{"model": "masked image model", "dataset": "telescope images of galaxies (Galaxy Zoo DECaLS)", "train_examples": 88335, "image_size": 48, "crop_scale_min": 0.7, "horizontal_flip": true, "translate": 0.06, "method": "simmim", "mask_ratio": 0.5, "loss": "l1", "arch": "densenet", "norm": "batchnorm", "activation": "relu", "depths": [7, 14, 14], "kernel_size": 3, "stem": "single", "growth_rate": 32, "init": "xavier_uniform", "optimizer": "adamw", "lr": 0.0027, "beta1": 0.9, "beta2": 0.98, "eps": 1e-08, "grad_clip": 1.0, "steps": 5400, "batch_size": 512, "epochs": 31.3, "lr_schedule": "step", "warmup_steps": 540, "weight_decay": 0.1}
Rows from block 28, named by matrix and row number. Each number is 50 + 15 x the weight over the matrix's rms, rounded and kept within 0 to 99. All counts start at 0.
# conv1: bottleneck pointwise conv (model.blocks.30.conv1.weight, 128x512x1x1), inputs 350-384
conv1.28:49 47 55 31 34 36 23 50 36 55 53 29 40 72 24 27 40 60 33 65 58 52 53 50 29 40 54 23 10 48 54 33 36 44 43
conv1.29:74 50 65 70 68 84 49 73 45 41 64 53 44 43 36 56 47 84 51 61 33 39 41 49 45 65 61 32 38 35 54 70 32 78 61
conv1.30:57 39 49 43 44 49 49 39 43 56 44 54 53 54 49 39 36 54 48 35 42 52 49 52 53 51 42 49 63 50 34 55 58 45 41
conv1.31:42 44 51 44 62 58 35 44 31 59 43 64 51 63 31 48 38 61 61 34 35 53 45 52 28 80 69 55 29 62 07 58 52 37 62
conv1.32:56 57 65 38 55 58 76 64 45 64 66 55 63 65 60 49 26 43 60 37 10 72 61 56 63 50 45 72 44 41 50 62 55 00 47
conv1.33:48 49 55 20 67 51 70 61 60 43 47 48 43 60 44 59 41 24 48 31 50 45 41 34 62 23 30 55 34 36 43 53 66 00 58
conv1.34:51 55 31 70 41 35 35 24 49 41 43 52 36 49 58 40 48 66 68 25 52 47 62 42 59 51 59 67 58 31 48 30 79 38 62
conv1.35:79 73 40 34 60 49 55 37 34 44 51 55 45 43 32 47 48 39 55 47 51 29 51 33 51 68 48 46 45 50 27 50 38 42 66
conv1.36:50 59 35 74 50 60 49 38 70 55 56 56 41 43 61 50 61 56 44 55 60 47 56 84 55 53 50 49 50 69 66 44 49 97 41
conv1.37:45 52 46 51 51 45 56 37 49 53 50 40 57 44 44 53 52 54 53 45 40 43 41 40 46 46 49 51 58 52 50 43 45 51 40
conv1.38:39 49 37 32 65 59 66 62 29 43 48 60 35 61 50 38 65 43 54 52 71 10 33 36 53 44 40 48 41 37 64 31 37 49 53
conv1.39:48 32 60 39 69 44 45 38 21 49 54 60 41 54 46 47 28 60 47 38 36 29 48 59 40 75 39 49 71 55 35 52 42 46 44
conv1.40:83 58 58 66 73 58 49 53 48 73 48 46 63 35 29 55 81 65 52 62 54 48 40 42 61 60 65 30 52 65 39 50 59 90 59
conv1.41:87 66 38 54 30 73 47 45 44 48 50 75 42 42 52 43 50 53 46 47 37 41 39 53 56 64 69 52 50 72 43 36 43 87 50
conv1.42:81 48 41 78 41 69 53 43 63 49 57 55 48 63 53 39 57 64 62 25 38 50 62 64 45 46 65 60 49 46 33 34 87 44 40
conv1.43:58 68 58 34 23 53 49 51 70 56 65 64 65 40 56 50 53 66 55 34 22 81 58 45 64 63 60 67 69 49 24 56 60 43 55
conv1.44:28 51 51 53 73 73 78 28 47 37 55 54 67 61 32 56 54 41 46 35 16 50 40 20 55 61 57 56 59 41 21 49 36 64 66
conv1.45:62 44 47 61 38 67 64 02 61 66 42 56 53 37 42 47 36 43 35 23 99 54 38 15 52 29 41 30 44 28 47 30 58 68 60
conv1.46:32 39 30 36 49 53 50 38 47 51 50 49 56 38 42 48 37 32 51 39 39 67 39 60 77 55 50 46 52 45 43 37 32 77 70
conv1.47:48 51 22 59 39 55 65 29 28 60 50 65 43 46 34 40 49 55 52 20 63 45 44 47 63 53 41 43 51 49 48 22 39 57 59
conv1.48:55 45 74 55 43 60 37 47 70 36 73 82 59 58 67 49 38 50 58 51 30 53 65 78 37 54 42 69 72 62 77 57 59 25 37
conv1.49:30 51 58 22 42 23 28 53 41 45 44 36 44 47 48 41 52 32 42 63 55 47 43 52 26 30 32 63 38 54 38 58 55 12 40
conv1.50:47 45 59 68 43 57 73 51 54 54 40 55 54 44 34 48 44 51 37 36 32 59 50 36 59 53 50 43 54 54 40 55 40 48 52
conv1.51:35 50 48 53 62 43 50 42 64 54 74 73 47 47 72 56 40 60 59 39 20 57 76 90 75 47 49 48 64 65 70 67 64 12 50
conv1.52:23 46 19 14 45 31 50 10 30 38 54 46 39 23 68 37 51 64 56 24 91 77 36 60 56 59 46 73 51 44 62 57 55 28 49
conv1.53:79 60 39 57 45 70 66 50 59 36 56 31 62 45 36 47 37 27 43 43 45 48 53 38 63 46 64 35 69 73 55 69 33 47 59
conv1.54:47 33 29 75 66 60 52 36 31 43 39 46 55 38 34 42 48 57 41 44 07 42 26 36 59 46 50 43 50 45 61 58 43 73 44
conv1.55:56 48 44 60 62 78 37 42 37 31 55 71 28 33 44 43 45 55 32 38 75 52 61 51 53 50 50 53 27 56 47 50 41 53 47
conv1.56:55 44 52 61 51 61 40 35 68 33 56 51 38 62 46 56 32 54 45 29 98 24 62 29 28 22 62 47 24 63 48 47 62 71 52
conv1.57:36 52 26 34 61 67 62 46 24 59 34 63 58 49 25 39 63 64 51 70 37 38 41 48 51 59 52 43 34 52 39 31 58 99 52
conv1.58:27 30 46 35 30 17 52 28 59 47 41 43 69 36 73 40 38 37 64 22 23 70 33 85 38 38 32 81 54 39 46 39 67 00 49
conv1.59:78 42 59 76 47 77 52 78 35 44 49 59 44 49 50 55 51 55 49 67 20 64 36 42 55 72 77 40 86 71 53 70 42 99 45
conv1.60:62 49 51 49 39 52 54 39 37 60 53 58 51 32 26 47 48 50 53 41 33 50 38 42 49 68 45 29 56 49 39 34 30 69 65
conv1.61:44 39 36 45 45 46 53 46 38 51 51 43 57 39 45 36 32 48 32 43 36 59 38 47 57 60 38 38 44 39 45 47 36 42 49
conv1.62:63 34 45 45 17 55 51 42 62 24 34 54 56 43 49 39 32 44 47 44 42 35 53 60 36 51 61 36 40 76 52 50 29 58 45
conv1.63:32 61 44 61 65 64 69 51 55 52 30 46 34 33 49 45 50 55 37 51 14 39 28 43 45 67 42 31 44 42 21 39 43 63 56
conv1.64:38 72 41 62 17 68 39 49 57 41 51 75 30 56 55 64 62 45 39 44 27 30 39 62 35 67 61 40 51 60 35 56 38 69 58
conv1.65:39 40 40 82 82 68 52 45 41 41 21 49 39 47 41 49 38 34 35 36 53 57 34 44 76 76 52 29 70 50 56 64 26 75 50
conv1.66:21 39 51 39 40 36 26 62 42 34 48 36 41 44 35 34 35 64 60 50 43 74 30 46 43 62 42 58 46 38 30 34 39 38 42
conv1.67:00 45 57 15 42 27 54 50 32 57 57 48 78 55 44 56 78 28 44 46 32 27 51 29 14 60 36 61 47 40 02 56 45 68 51
conv1.68:10 61 34 40 56 44 36 31 22 35 64 51 33 51 47 56 48 49 49 32 59 32 47 39 46 49 59 46 58 27 45 46 43 64 56
conv1.69:65 52 61 66 49 57 40 55 56 61 59 49 31 67 28 47 10 73 33 56 76 68 60 46 41 47 48 34 24 65 42 65 37 54 47
conv1.70:84 50 49 67 52 40 28 46 27 59 45 40 44 53 43 54 08 45 42 78 38 41 38 50 47 66 47 41 37 30 49 39 35 32 65
conv1.71:99 75 50 72 45 66 51 53 90 44 57 44 75 45 45 50 20 51 49 57 52 51 44 40 43 30 57 58 44 53 52 67 44 33 46
conv1.72:48 44 43 48 54 76 50 36 36 60 49 56 40 42 27 43 50 61 38 55 29 58 37 54 55 80 51 39 51 50 20 41 32 67 58
conv1.73:29 42 38 38 31 33 48 34 67 59 30 37 57 14 28 34 62 39 36 29 54 67 38 35 32 36 37 49 53 24 42 18 78 38 35
conv1.74:63 66 27 56 40 38 65 49 35 47 37 63 47 47 31 42 55 32 56 42 28 36 39 59 49 48 51 45 54 20 51 33 34 47 52
conv1.75:79 72 51 18 46 35 39 39 63 41 59 46 63 38 67 50 35 35 41 47 42 64 57 52 52 48 55 62 47 51 40 52 54 28 40
conv1.76:53 41 61 27 45 36 51 56 35 59 52 61 51 72 56 53 22 50 64 62 59 43 47 81 61 47 43 59 40 39 37 56 47 51 66
conv1.77:71 62 51 63 40 48 48 48 58 49 57 29 50 65 47 54 37 45 43 54 51 41 45 73 35 44 54 51 43 44 75 57 49 56 64
conv1.78:67 45 89 52 47 63 60 70 70 51 56 53 46 64 70 70 57 44 61 54 30 52 77 37 55 58 56 57 73 69 66 71 66 38 44
conv1.79:13 55 42 50 45 78 52 49 67 61 51 37 27 72 36 58 54 36 53 33 33 50 65 40 42 55 58 45 52 53 73 53 55 56 54
conv1.80:62 39 54 48 58 38 51 59 16 42 49 52 40 50 47 48 25 54 30 72 75 42 36 65 41 46 39 39 45 45 66 39 21 64 46
conv1.81:66 46 71 48 42 56 52 39 63 51 77 53 56 49 65 56 61 56 64 48 97 47 41 49 46 46 47 60 64 52 50 43 61 82 67
conv1.82:88 69 59 71 22 64 64 49 51 28 41 75 38 47 58 45 74 53 38 52 48 44 40 68 54 56 71 44 40 78 48 42 36 69 52
conv1.83:41 64 37 74 48 49 50 31 40 46 52 65 46 35 42 54 64 64 59 30 26 27 52 30 72 38 47 47 67 38 70 31 35 51 64
conv1.84:42 70 62 35 29 31 28 38 55 34 54 54 54 34 47 49 27 61 54 37 19 42 49 31 44 52 30 71 50 39 26 56 45 11 45
conv1.85:29 57 46 54 70 61 55 48 48 52 60 38 26 52 10 45 43 63 60 39 31 24 39 30 29 30 47 28 45 39 33 36 36 67 64
conv1.86:37 40 68 69 57 58 70 47 59 56 62 46 51 46 48 50 54 59 59 35 68 59 49 53 51 62 49 48 66 45 52 44 57 50 55
conv1.87:99 83 48 62 35 40 50 27 60 51 45 45 52 37 59 51 18 55 33 43 37 36 44 41 59 40 50 57 47 26 61 45 65 25 58
conv1.88:91 48 49 52 26 40 60 51 56 23 48 52 42 42 57 44 60 26 43 48 54 40 41 52 39 43 61 51 33 48 57 48 59 65 40
conv1.89:69 63 60 54 20 27 53 52 73 37 45 26 70 40 64 57 10 27 49 42 00 64 51 46 50 38 49 56 94 48 79 52 46 23 36
conv1.90:51 42 56 72 77 49 49 58 30 54 42 55 22 52 31 40 31 63 40 23 51 43 39 23 43 73 54 25 41 49 33 57 38 68 63
conv1.91:44 48 53 35 40 48 39 42 55 37 52 60 32 53 63 52 48 28 56 31 55 33 59 39 45 23 65 56 54 43 44 69 69 66 59
conv1.92:25 46 56 46 66 42 71 52 36 51 64 45 45 59 49 50 42 37 52 68 37 34 37 57 41 32 27 28 48 43 47 35 33 49 65
conv1.93:59 65 70 19 31 38 59 52 56 46 60 54 44 45 60 45 51 40 57 29 29 57 53 47 30 37 40 76 87 40 40 54 65 23 58
conv1.94:38 43 55 72 45 54 76 55 58 49 31 46 73 35 48 34 33 54 33 38 26 73 47 39 62 63 43 50 49 44 49 42 54 47 34
conv1.95:40 44 57 32 56 48 35 56 55 45 59 50 41 72 51 55 11 32 50 45 44 47 54 50 58 25 50 62 49 57 46 51 58 24 47
conv1.96:72 70 54 63 40 72 56 50 63 57 56 60 55 44 43 50 51 56 47 48 29 42 47 50 55 48 54 43 61 62 48 55 47 72 70
conv1.97:65 49 52 88 70 58 77 25 59 53 43 17 61 46 45 68 43 50 44 69 57 51 33 63 74 48 56 64 63 46 68 40 33 56 60
conv1.98:54 49 27 45 56 58 51 51 63 45 46 28 58 40 49 50 51 54 49 41 35 54 30 48 53 57 55 61 40 35 44 26 37 34 37
conv1.99:76 51 47 61 45 37 48 51 55 25 34 52 52 66 14 47 50 32 59 67 50 65 42 34 30 35 46 38 27 42 40 34 22 46 61
conv1.100:49 40 47 56 40 55 53 30 33 50 38 65 64 38 44 32 56 35 28 34 45 61 35 54 60 53 59 41 57 43 41 28 37 85 59
conv1.101:57 44 44 52 55 55 67 51 43 48 52 55 52 50 47 40 40 64 42 44 52 52 41 47 52 54 43 51 41 52 40 55 51 52 43
conv1.102:46 63 57 47 56 55 56 39 61 56 33 31 57 44 56 33 37 62 33 62 49 66 40 74 43 42 45 78 37 37 55 32 49 32 27
conv1.103:61 49 52 28 34 37 42 43 29 45 38 29 50 31 39 43 38 32 39 32 81 30 44 46 50 24 39 43 32 44 27 40 37 56 59
conv1.104:49 44 38 46 49 52 74 45 32 54 47 48 67 43 36 48 48 47 33 47 40 59 35 48 71 63 49 37 49 30 36 35 26 81 60
conv1.105:50 59 35 32 21 36 27 44 33 40 35 41 34 55 36 34 47 40 44 57 30 56 29 40 53 62 44 44 43 35 64 44 56 68 57
conv1.106:13 55 62 53 58 55 18 47 58 54 53 65 04 45 29 62 00 61 43 32 41 35 70 48 26 60 43 52 75 52 61 68 37 44 55
conv1.107:41 59 63 46 38 47 78 63 48 27 63 74 66 28 49 60 90 55 53 53 35 75 24 34 41 66 61 64 51 57 12 60 45 96 46
conv1.108:66 55 60 54 49 25 38 37 42 36 55 60 51 53 45 54 33 10 62 49 50 55 43 50 16 42 43 52 62 50 45 39 49 56 65
conv1.109:41 59 38 36 34 59 44 47 34 54 51 58 30 52 40 36 46 47 51 69 26 39 41 46 42 58 56 36 55 54 54 36 56 77 46
conv1.110:37 54 47 60 60 73 76 46 46 57 53 63 55 37 45 43 71 71 48 50 47 43 59 31 53 63 66 59 64 64 29 54 54 88 47
conv1.111:50 52 44 25 21 40 60 61 47 36 49 57 29 56 62 54 64 41 56 52 65 22 53 21 23 34 66 55 61 53 44 68 69 71 55