{"crop_scale_min": 0.7, "growth_rate": 32, "init": "xavier_uniform", "beta1": 0.9, "grad_clip": 1.0, "batch_size": 512, "lr_schedule": "step", "weight_decay": 0.1}
Rows from block 20 of a small masked image model, named by matrix and row number. Each number is 128 + 24 x the weight over its row's rms, rounded and kept within 0 to 255. All counts start at 0.
After each channel's rows are labels from the 100 images, of 14848, where the channel reaches its highest value: "strongest on" is what is common among them; "patch colour" is the nearest of a few named colours to the mean colour under the peak. Only what is clearly more common there than usual is listed. The data: telescope images of galaxies (Galaxy Zoo DECaLS).
# conv1: bottleneck pointwise conv (model.blocks.21.conv1.weight, 128x560x1x1), inputs 140-279

conv1.75 [183 157 145 118 142 138 101 119 120 135 143 132 131 122 140 111 114 136 115 129 151 102 158 137 124 101 164 112 111 115 109 128 130 142 120 105 115 146 119 116 143 131 109 179 147 142 118 127 127 144 133 100 119 134 135 130 122 112 173 158  70  96 114 123 167 150  82 127 129 156 118 128 120 127 176 150 129 144 102 129 110 146 126 151 145 122 125 144 137 129 117 194 132 161 147 129 127 119 134  97  81 161 128 149 128 118 123  91 156 130 121  72 128 102  91  94 106 110 166 106 145 145 132 138 141 114 109 120 112 112 174 131 139 124 126 106 146  84 111 128]
strongest on: shape: featured or disk; edge-on disk: no; spiral arms: yes
patch colour: brown

conv1.62 [126 145 106  70 111 151 117 132 135 146 115 119  94 140 148 123 149 124  89 143  91 108 154 131 132 124 129 138 148 109 158 139 153 105 145 132 119 115 117 116 147 135 122 155 134 173 138 132 111 128 117 138 119 106 114 147 132 141 141 148 116 109 155 138 174 110 134 128 125 149 118 131 138 113 109 126 122 104 135 113 110 144 128 156 119 125 143 161 146 152 126 116 150 119 126 137 102 140 135 139 138 138 146  95 123 150 113 125 105 161 150 166 127 154 146 119 124 107 129 145 130 178 132 127 122 155 128  78 147 106 111 151 145 111 167 137 134 137 156 131]
strongest on: roundness: cigar-shaped; edge-on disk: yes
patch colour: grey; brown

conv1.94 [148 108 114 168 106 156 145 150 100 122 103 150 133 127 125 138 124 128 109 126  87 116 131 149 111 103 143 147 161 102 123 114 155 104 157 164 105 120 115 146 121 117 152 152 122 110 141 174 145 136 111 134 169 100 125 115  88 137 139 164 154 144 135 146 167 118 161 112 123 114 162  96 137 126 103 150  66 107 110 123 116 111 133 142 114 130 135 154  98 133 142 138  95 142 124 105  88 107 132 150 130 144 117 112 117 118 135 119 146 132 114 138 126 116 133 156 105 135 112 132 151 166 127 132 113 139 114 143 149 108 114 133 118 110 105 120 133 113 138  93]
strongest on: shape: featured or disk; edge-on disk: no; spiral arms: yes
patch colour: grey; brown

conv1.126 [142 107 104 110 129 165 107 134  72 114 115 154 155 127  23 137 137 146 107 114 127 102 131 166 128  89 132 115 137  96  97  97 158  98 124 128 130 116 124 108 124  80 141 125 123 135 114 155 127 178 112 122 133 101 100 112 102  78  85 135 122 103 144 112 144 135 127 122 106 141 123 115 142 127 139 117 115 121 118 132 122 119 111 126 135 131 136 125 112 118 153 150 118 169 143 115 133 132 121 142 119 126 134 136 137 113 117 126 159 126 125 115 116 110 119 127 132 130 126 102 124 138 138 117 121 121 136 153 141 116 157  99 128 109 122  80  97 117 128 126]
strongest on: shape: featured or disk; bar: no
patch colour: grey

conv1.99 [146 120 136  89 154 128 119 118 138  98  88 118 103 151 154 127  92  95 122 157 126  91 136  84 112 140 107 142 119 119 141 118 136 129 107 133 124 100 129  97 134  99 129 141 106 151 103 111 132 132 139 124 134 116 115 129  93 119 147 117 143  85 129 114 117 118 128 137 125 139 127 129  94 115 105 124 153 121 132  96 141 137 142 130 151 120 116 117  88  74 122 141  94 125 134  93 120 142 185 123 153 145 108 128 138 135 140 127 120 114 134 127 121 112 118 143 171 121 108  99 128 160 143 145  93 138 129 132 136 138 140 109 140 147 138  96 171 110 139 135]
strongest on: edge-on disk: yes
patch colour: grey; pink

conv1.58 [146  94 133 108 118 135 137 124 160  99 149  88 141  62 112 111 115 128 153 102 145 139 140 145 135 139  75 124 135 146  85 137 130  94 144 144 148 122 108 145  97 124  97  94  76 142 134 105 132 102 127  67 144 162 117 134 144 116 145 173 160 146 153 159  96 116 134  63 143 130 116 127 132  74 121 106 126 122 144 113 107 134 163 126 114 110 137  79 147 117 147 126 154 122 117 141 140 130 122  88 104 104 145 113  84 106 104  96 173 120 151 119 138 121 120  75 113 127 122 123 188 110 118  91 133 131 102 144 114 121 119 127 147 179 132 148  92 167  80 134]
strongest on: edge-on disk: yes
patch colour: brown; grey

conv1.108 [127 130 113 134 130 103 104 144  98 124 110 107 129 140 117 134 170 131 123 117 124 116 146 126 137 147  97 106  86  99 111 120 144 116 100 136 117 135 144 109 141 115 114 132  89 143  79 122 104 157 123 107 122 113 122 145 120 112 123 133 147 119 120 121 139  76 107 105 126 149 152 140 150 144  99 109 179 131 104 119 148 137 114 101 139 104 118 154 127 110 119 145 140 153 159 121 108 127 125  99 115 127 127 139 124 161 135  83  82 118  41 110 163 130 153 109 137 162 130 156 136 142  99  98 135 138 146  75 105  95 122 136 148 105 128 109 121  59 151  87]
strongest on: edge-on disk: yes
patch colour: grey; brown

conv1.50 [ 75 156 189 148 114 133 157 107 124 162 168  82 178 150 167 113 180 126 142 119 136 165 154 133 156 132 128 168 122 155 120 146 156 115 140 111 145 153 103 132 138 155 147 132 106  68 132 132 141 139 134 103  90 131  94 107 151 106 147 162  86 134 167 123 100 117 174 103 117 133 113 165 196  88 147 127 156 105 143 120 134 117 106 126 105 107 134 120 135 133 170 136 126  95 145 123 135 129 160 128 105 111 116 103 128 121 141 110 137  85 138 112 140 158 134 155 170 139 116 157 145 105 123 119 151 130 115 124 139 129 115 113 152  88 106 123 162 122 137 126]
strongest on: shape: featured or disk; edge-on disk: yes; roundness: cigar-shaped
patch colour: brown; grey