A small masked image model, trained from scratch: 48-pixel images.
Rows from block 31 of a small masked image model, named by matrix and row number. Each number is 200 + 40 x the weight over its row's rms, rounded and kept within 0 to 999. All counts start at 0.
After each channel's rows are labels from the 100 images, of 14848, where the channel reaches its highest value: "patch colour" is the nearest of a few named colours to the mean colour under the peak. Only what is clearly more common there than usual is listed. The data: telescope images of galaxies (Galaxy Zoo DECaLS).
# conv1: bottleneck pointwise conv (model.blocks.33.conv1.weight, 128x608x1x1), inputs 244-304

conv1.81,160,190,194,160,198,222,188,211,229,184,174,190,192,158,212,158,204,196,196,157,186,207,204,182,147,201,180,160,193,181,211,188,224,172,207,189,173,183,226,180,208,180,178,197,170,182,151,177,222,207,183,167,189,167,182,145,183,190,206,148,182
patch colour: grey; pink

conv1.68,197,256,233,168,150,233,275,180,199,298,244,191,174,169,162,163,205,202,218,217,187,59,180,194,276,196,201,174,171,239,169,175,150,179,251,239,215,174,173,219,148,156,233,212,183,179,237,196,177,197,126,153,226,205,219,199,225,202,206,166,226
patch colour: brown

conv1.85,194,143,153,209,127,129,193,207,162,193,132,187,172,148,169,165,132,169,101,179,152,168,202,172,175,170,132,143,190,207,182,189,228,185,244,214,217,172,213,131,171,215,185,253,154,186,109,203,186,206,161,193,148,164,161,126,183,206,187,215,160
patch colour: grey; pink

conv1.78,133,159,186,169,186,192,172,228,136,227,232,222,181,223,181,228,244,240,197,269,223,251,162,205,206,214,203,177,169,151,248,210,181,185,163,176,139,201,225,260,184,173,171,212,142,161,179,202,216,219,212,194,193,203,173,160,234,275,185,165,144
patch colour: grey; pink

conv1.118,234,238,177,220,177,186,282,215,87,205,219,227,227,174,180,216,139,241,208,147,153,249,192,252,237,161,243,171,199,241,250,203,197,198,228,176,180,212,169,194,166,220,208,193,146,178,226,242,210,202,153,232,268,88,199,186,151,121,168,90,142
patch colour: grey; pink

conv1.80,163,163,239,147,151,133,215,210,190,198,232,164,225,209,150,217,186,247,216,223,193,144,213,240,184,211,187,192,175,226,248,203,198,180,356,221,167,247,205,129,214,218,236,236,146,197,138,177,176,246,193,188,192,197,216,115,187,141,139,165,203
patch colour: brown

conv1.25,170,224,179,150,139,124,279,208,92,217,193,184,272,151,154,195,208,222,239,163,206,269,179,300,247,188,234,186,206,132,272,197,198,161,183,164,151,269,198,219,209,185,181,158,177,194,165,147,220,202,156,149,234,176,242,101,204,197,242,131,221
patch colour: grey

conv1.26,236,217,202,298,200,166,147,181,244,320,226,177,201,218,201,218,198,191,201,290,264,227,167,156,237,200,208,228,195,236,215,202,199,166,200,202,265,204,220,195,174,215,211,168,213,82,109,166,200,290,111,220,269,212,199,161,202,268,253,195,263
patch colour: grey

conv1.41,181,182,266,171,156,83,212,124,168,135,151,175,148,161,240,179,219,172,164,203,192,207,205,164,171,199,185,164,192,148,176,184,203,192,178,205,163,158,196,203,180,243,216,213,191,213,203,176,194,221,221,125,103,256,188,248,179,188,205,159,324
patch colour: brown

conv1.14,200,225,176,121,171,122,207,249,232,104,185,139,210,199,229,144,213,147,188,180,148,212,171,210,169,160,149,133,186,187,183,171,235,195,259,163,173,195,173,179,156,192,208,206,138,255,281,186,190,188,173,261,142,188,165,171,119,190,141,180,170
patch colour: brown

conv1.90,208,219,156,217,221,176,231,209,221,139,125,210,236,131,178,214,205,240,183,206,186,249,211,356,173,137,195,156,227,263,245,191,199,188,174,161,169,260,184,119,160,201,154,257,166,174,193,201,151,211,203,213,156,208,201,182,192,190,206,164,223
patch colour: grey; pink

conv1.91,190,207,177,188,161,153,277,188,183,182,185,237,224,174,201,157,186,184,217,266,175,195,189,244,189,218,191,178,198,229,221,220,216,198,208,207,176,208,190,225,210,204,236,221,158,146,174,170,223,195,218,224,191,203,231,135,212,256,241,150,202
patch colour: grey; pink

conv1.79,172,143,185,126,215,217,151,181,178,141,205,213,192,164,111,212,233,153,184,219,194,189,219,186,114,232,219,224,215,227,213,229,202,200,199,207,128,198,254,198,226,280,223,154,218,191,157,196,170,176,161,138,117,227,202,187,147,207,208,184,170
patch colour: brown

conv1.20,275,225,143,229,217,204,206,177,205,202,116,205,272,207,183,178,207,211,202,212,179,266,192,229,165,186,172,146,188,259,195,207,142,177,166,194,218,224,217,218,192,171,198,249,169,170,142,158,172,147,255,158,179,187,196,172,246,214,272,190,198
patch colour: grey; pink

conv1.124,217,262,178,198,198,250,197,151,192,194,195,198,234,154,178,221,219,233,220,192,215,197,212,278,236,220,177,147,173,244,237,222,172,198,189,180,169,272,218,158,200,169,221,168,178,208,156,168,208,230,226,236,196,158,175,176,206,239,189,211,213
patch colour: grey; pink

conv1.115,211,180,186,207,196,157,201,244,235,237,224,223,216,237,203,179,166,180,190,190,200,218,194,191,211,220,175,204,187,232,194,196,238,205,214,214,194,214,205,238,208,200,169,233,201,205,186,233,185,210,224,184,188,163,199,195,243,208,214,179,63
patch colour: grey; pink

conv1.111,191,190,216,197,186,204,195,244,195,166,201,193,180,149,174,205,213,206,187,196,218,222,178,194,183,178,192,201,196,197,227,213,176,192,218,197,175,232,196,221,182,200,188,185,166,236,194,233,174,185,182,178,182,157,238,156,214,219,225,156,238
patch colour: grey; pink

conv1.7,243,187,234,240,174,264,225,223,213,173,242,219,222,171,219,208,205,287,212,169,212,148,229,236,127,240,155,228,232,177,194,184,217,231,265,181,208,210,192,198,223,240,232,184,187,189,117,205,162,211,106,232,283,137,149,130,248,191,160,159,240
patch colour: pink; grey

conv1.105,174,243,269,204,162,225,244,248,180,185,236,179,207,186,181,185,239,257,241,170,181,208,198,214,215,175,168,186,231,172,207,212,177,170,182,149,154,209,202,214,172,185,215,203,146,182,174,174,181,169,242,278,260,194,199,156,189,262,224,180,277
patch colour: grey; pink

conv1.58,214,249,163,222,183,204,254,233,207,174,177,216,319,163,188,168,203,214,229,225,181,233,199,339,205,189,202,186,215,240,217,225,205,202,200,188,184,287,203,207,205,154,160,302,175,193,134,197,140,151,250,226,200,148,213,156,211,273,257,151,228
patch colour: grey; pink

conv1.6,204,193,202,130,171,141,186,152,132,175,157,181,180,148,181,187,215,135,150,213,243,191,179,190,179,193,156,175,198,180,206,192,152,187,230,248,172,184,186,197,164,198,164,167,179,236,146,233,164,255,153,191,222,158,157,260,199,241,232,170,203
patch colour: grey; pink

conv1.56,201,255,178,251,237,308,271,273,234,304,308,185,278,167,203,222,175,247,226,99,175,214,197,294,244,214,247,229,206,217,211,203,147,188,203,205,203,263,174,145,277,189,257,149,182,200,199,180,257,177,204,225,246,135,148,206,180,123,128,125,180
patch colour: grey; pink

conv1.31,181,205,245,148,155,159,197,140,186,104,174,196,208,175,238,222,196,235,167,142,169,176,207,197,138,211,139,201,188,207,202,186,195,195,275,134,201,219,202,219,195,189,220,227,114,215,234,199,197,183,235,220,181,218,181,125,173,202,187,222,246
patch colour: grey; pink

conv1.75,177,251,214,188,180,239,275,189,167,167,200,196,215,172,173,175,204,174,216,179,180,204,187,242,171,224,189,169,192,189,219,224,213,202,193,196,164,227,177,174,182,204,189,176,192,182,137,171,200,189,264,280,169,180,224,212,186,267,219,171,286
patch colour: grey; pink

conv1.89,181,221,180,205,178,126,180,168,175,254,202,235,193,272,222,236,251,256,236,137,183,259,185,222,203,175,188,217,195,218,150,181,186,204,166,186,229,192,185,280,212,190,157,174,227,196,173,203,219,216,204,200,241,206,141,204,161,201,171,247,44
patch colour: grey; pink

conv1.3,206,243,216,234,211,204,287,213,226,205,251,200,270,117,202,263,254,164,213,32,156,117,179,247,264,229,238,264,206,199,150,202,206,187,235,173,223,215,224,205,304,211,365,219,179,214,234,209,203,141,196,188,159,233,175,220,155,203,149,220,173
patch colour: brown; grey

conv1.103,228,175,125,206,188,207,192,133,215,195,173,200,184,233,186,220,241,167,184,154,167,266,223,240,215,181,173,147,184,223,139,139,225,191,217,165,161,126,161,242,171,210,167,146,193,173,217,219,201,221,232,186,206,212,174,153,194,195,179,259,173
patch colour: grey; pink

conv1.119,227,110,82,213,206,140,166,138,190,240,117,201,217,229,228,215,163,205,207,177,182,243,214,200,164,165,157,140,189,216,194,219,210,187,179,159,200,209,175,251,185,178,185,224,152,173,250,174,162,176,185,136,165,262,233,167,150,211,267,243,214
patch colour: brown; grey

conv1.98,185,199,211,165,178,279,186,248,143,241,212,182,231,187,240,216,207,239,162,92,200,236,179,241,252,212,218,184,208,246,209,212,215,174,271,197,227,233,212,217,254,181,208,105,109,185,161,204,126,171,176,199,232,127,153,187,252,200,193,245,174
patch colour: brown; grey

conv1.117,151,137,199,112,207,219,139,180,229,215,218,166,186,178,238,189,217,220,177,280,231,230,197,142,186,244,190,195,177,122,189,184,88,157,286,167,220,171,206,166,165,234,150,150,183,220,212,181,172,224,194,150,181,178,192,178,245,206,173,173,225
patch colour: brown

conv1.44,245,203,209,186,241,196,262,137,267,161,172,199,194,129,166,222,253,173,148,234,160,255,175,362,127,128,191,180,126,262,155,157,189,182,177,140,279,183,196,144,136,192,186,232,204,228,203,239,230,149,263,198,232,217,210,160,207,196,192,194,247
patch colour: grey; brown

conv1.46,134,225,189,229,141,193,245,211,247,239,175,231,157,170,205,158,212,199,201,253,238,203,207,190,220,231,179,176,174,293,210,204,256,166,239,229,213,188,180,169,164,168,183,220,163,242,247,184,202,168,160,167,212,98,186,114,208,189,168,160,240
patch colour: grey; pink

conv1.22,134,200,170,120,136,179,226,201,149,177,186,199,179,251,255,177,163,188,136,186,160,131,188,251,177,240,133,121,197,158,172,164,207,204,174,210,163,196,195,252,185,185,193,190,240,132,201,211,207,180,153,163,185,241,202,214,188,211,240,219,234
patch colour: grey; pink

conv1.29,144,224,169,205,154,201,172,225,235,259,262,218,162,293,207,220,247,226,232,206,201,157,219,145,227,256,189,215,145,212,195,185,169,230,187,256,174,208,162,220,175,209,135,152,215,178,294,186,264,229,151,213,239,218,261,250,168,158,223,224,181
patch colour: grey; pink

conv1.9,153,170,206,140,143,171,177,174,250,287,235,146,173,231,192,160,224,197,184,180,187,205,203,128,210,202,191,201,150,118,192,172,131,184,230,190,164,153,177,222,180,209,168,146,172,246,176,215,181,187,160,181,174,84,193,173,212,216,151,115,228
patch colour: brown

conv1.36,186,218,184,156,246,134,196,155,222,106,168,284,243,248,258,237,232,205,211,190,221,191,212,261,132,223,181,207,214,135,269,240,222,247,194,225,191,235,233,209,209,222,235,237,247,206,277,176,239,330,190,228,265,311,218,250,221,245,251,253,241
patch colour: grey; pink

conv1.55,198,159,246,119,145,250,210,171,249,151,158,185,199,199,231,175,208,153,157,194,150,202,217,203,156,214,188,167,210,186,182,177,167,213,135,187,154,183,237,169,200,210,208,187,192,163,220,205,134,188,250,107,138,253,157,227,149,220,206,184,126
patch colour: brown

conv1.49,242,208,190,240,285,206,190,169,170,147,160,193,202,177,182,210,200,228,144,221,189,263,181,213,160,172,190,215,159,263,189,158,228,203,219,208,260,194,178,198,204,184,183,193,170,165,215,212,218,117,79,231,161,60,161,329,240,246,272,160,256
patch colour: grey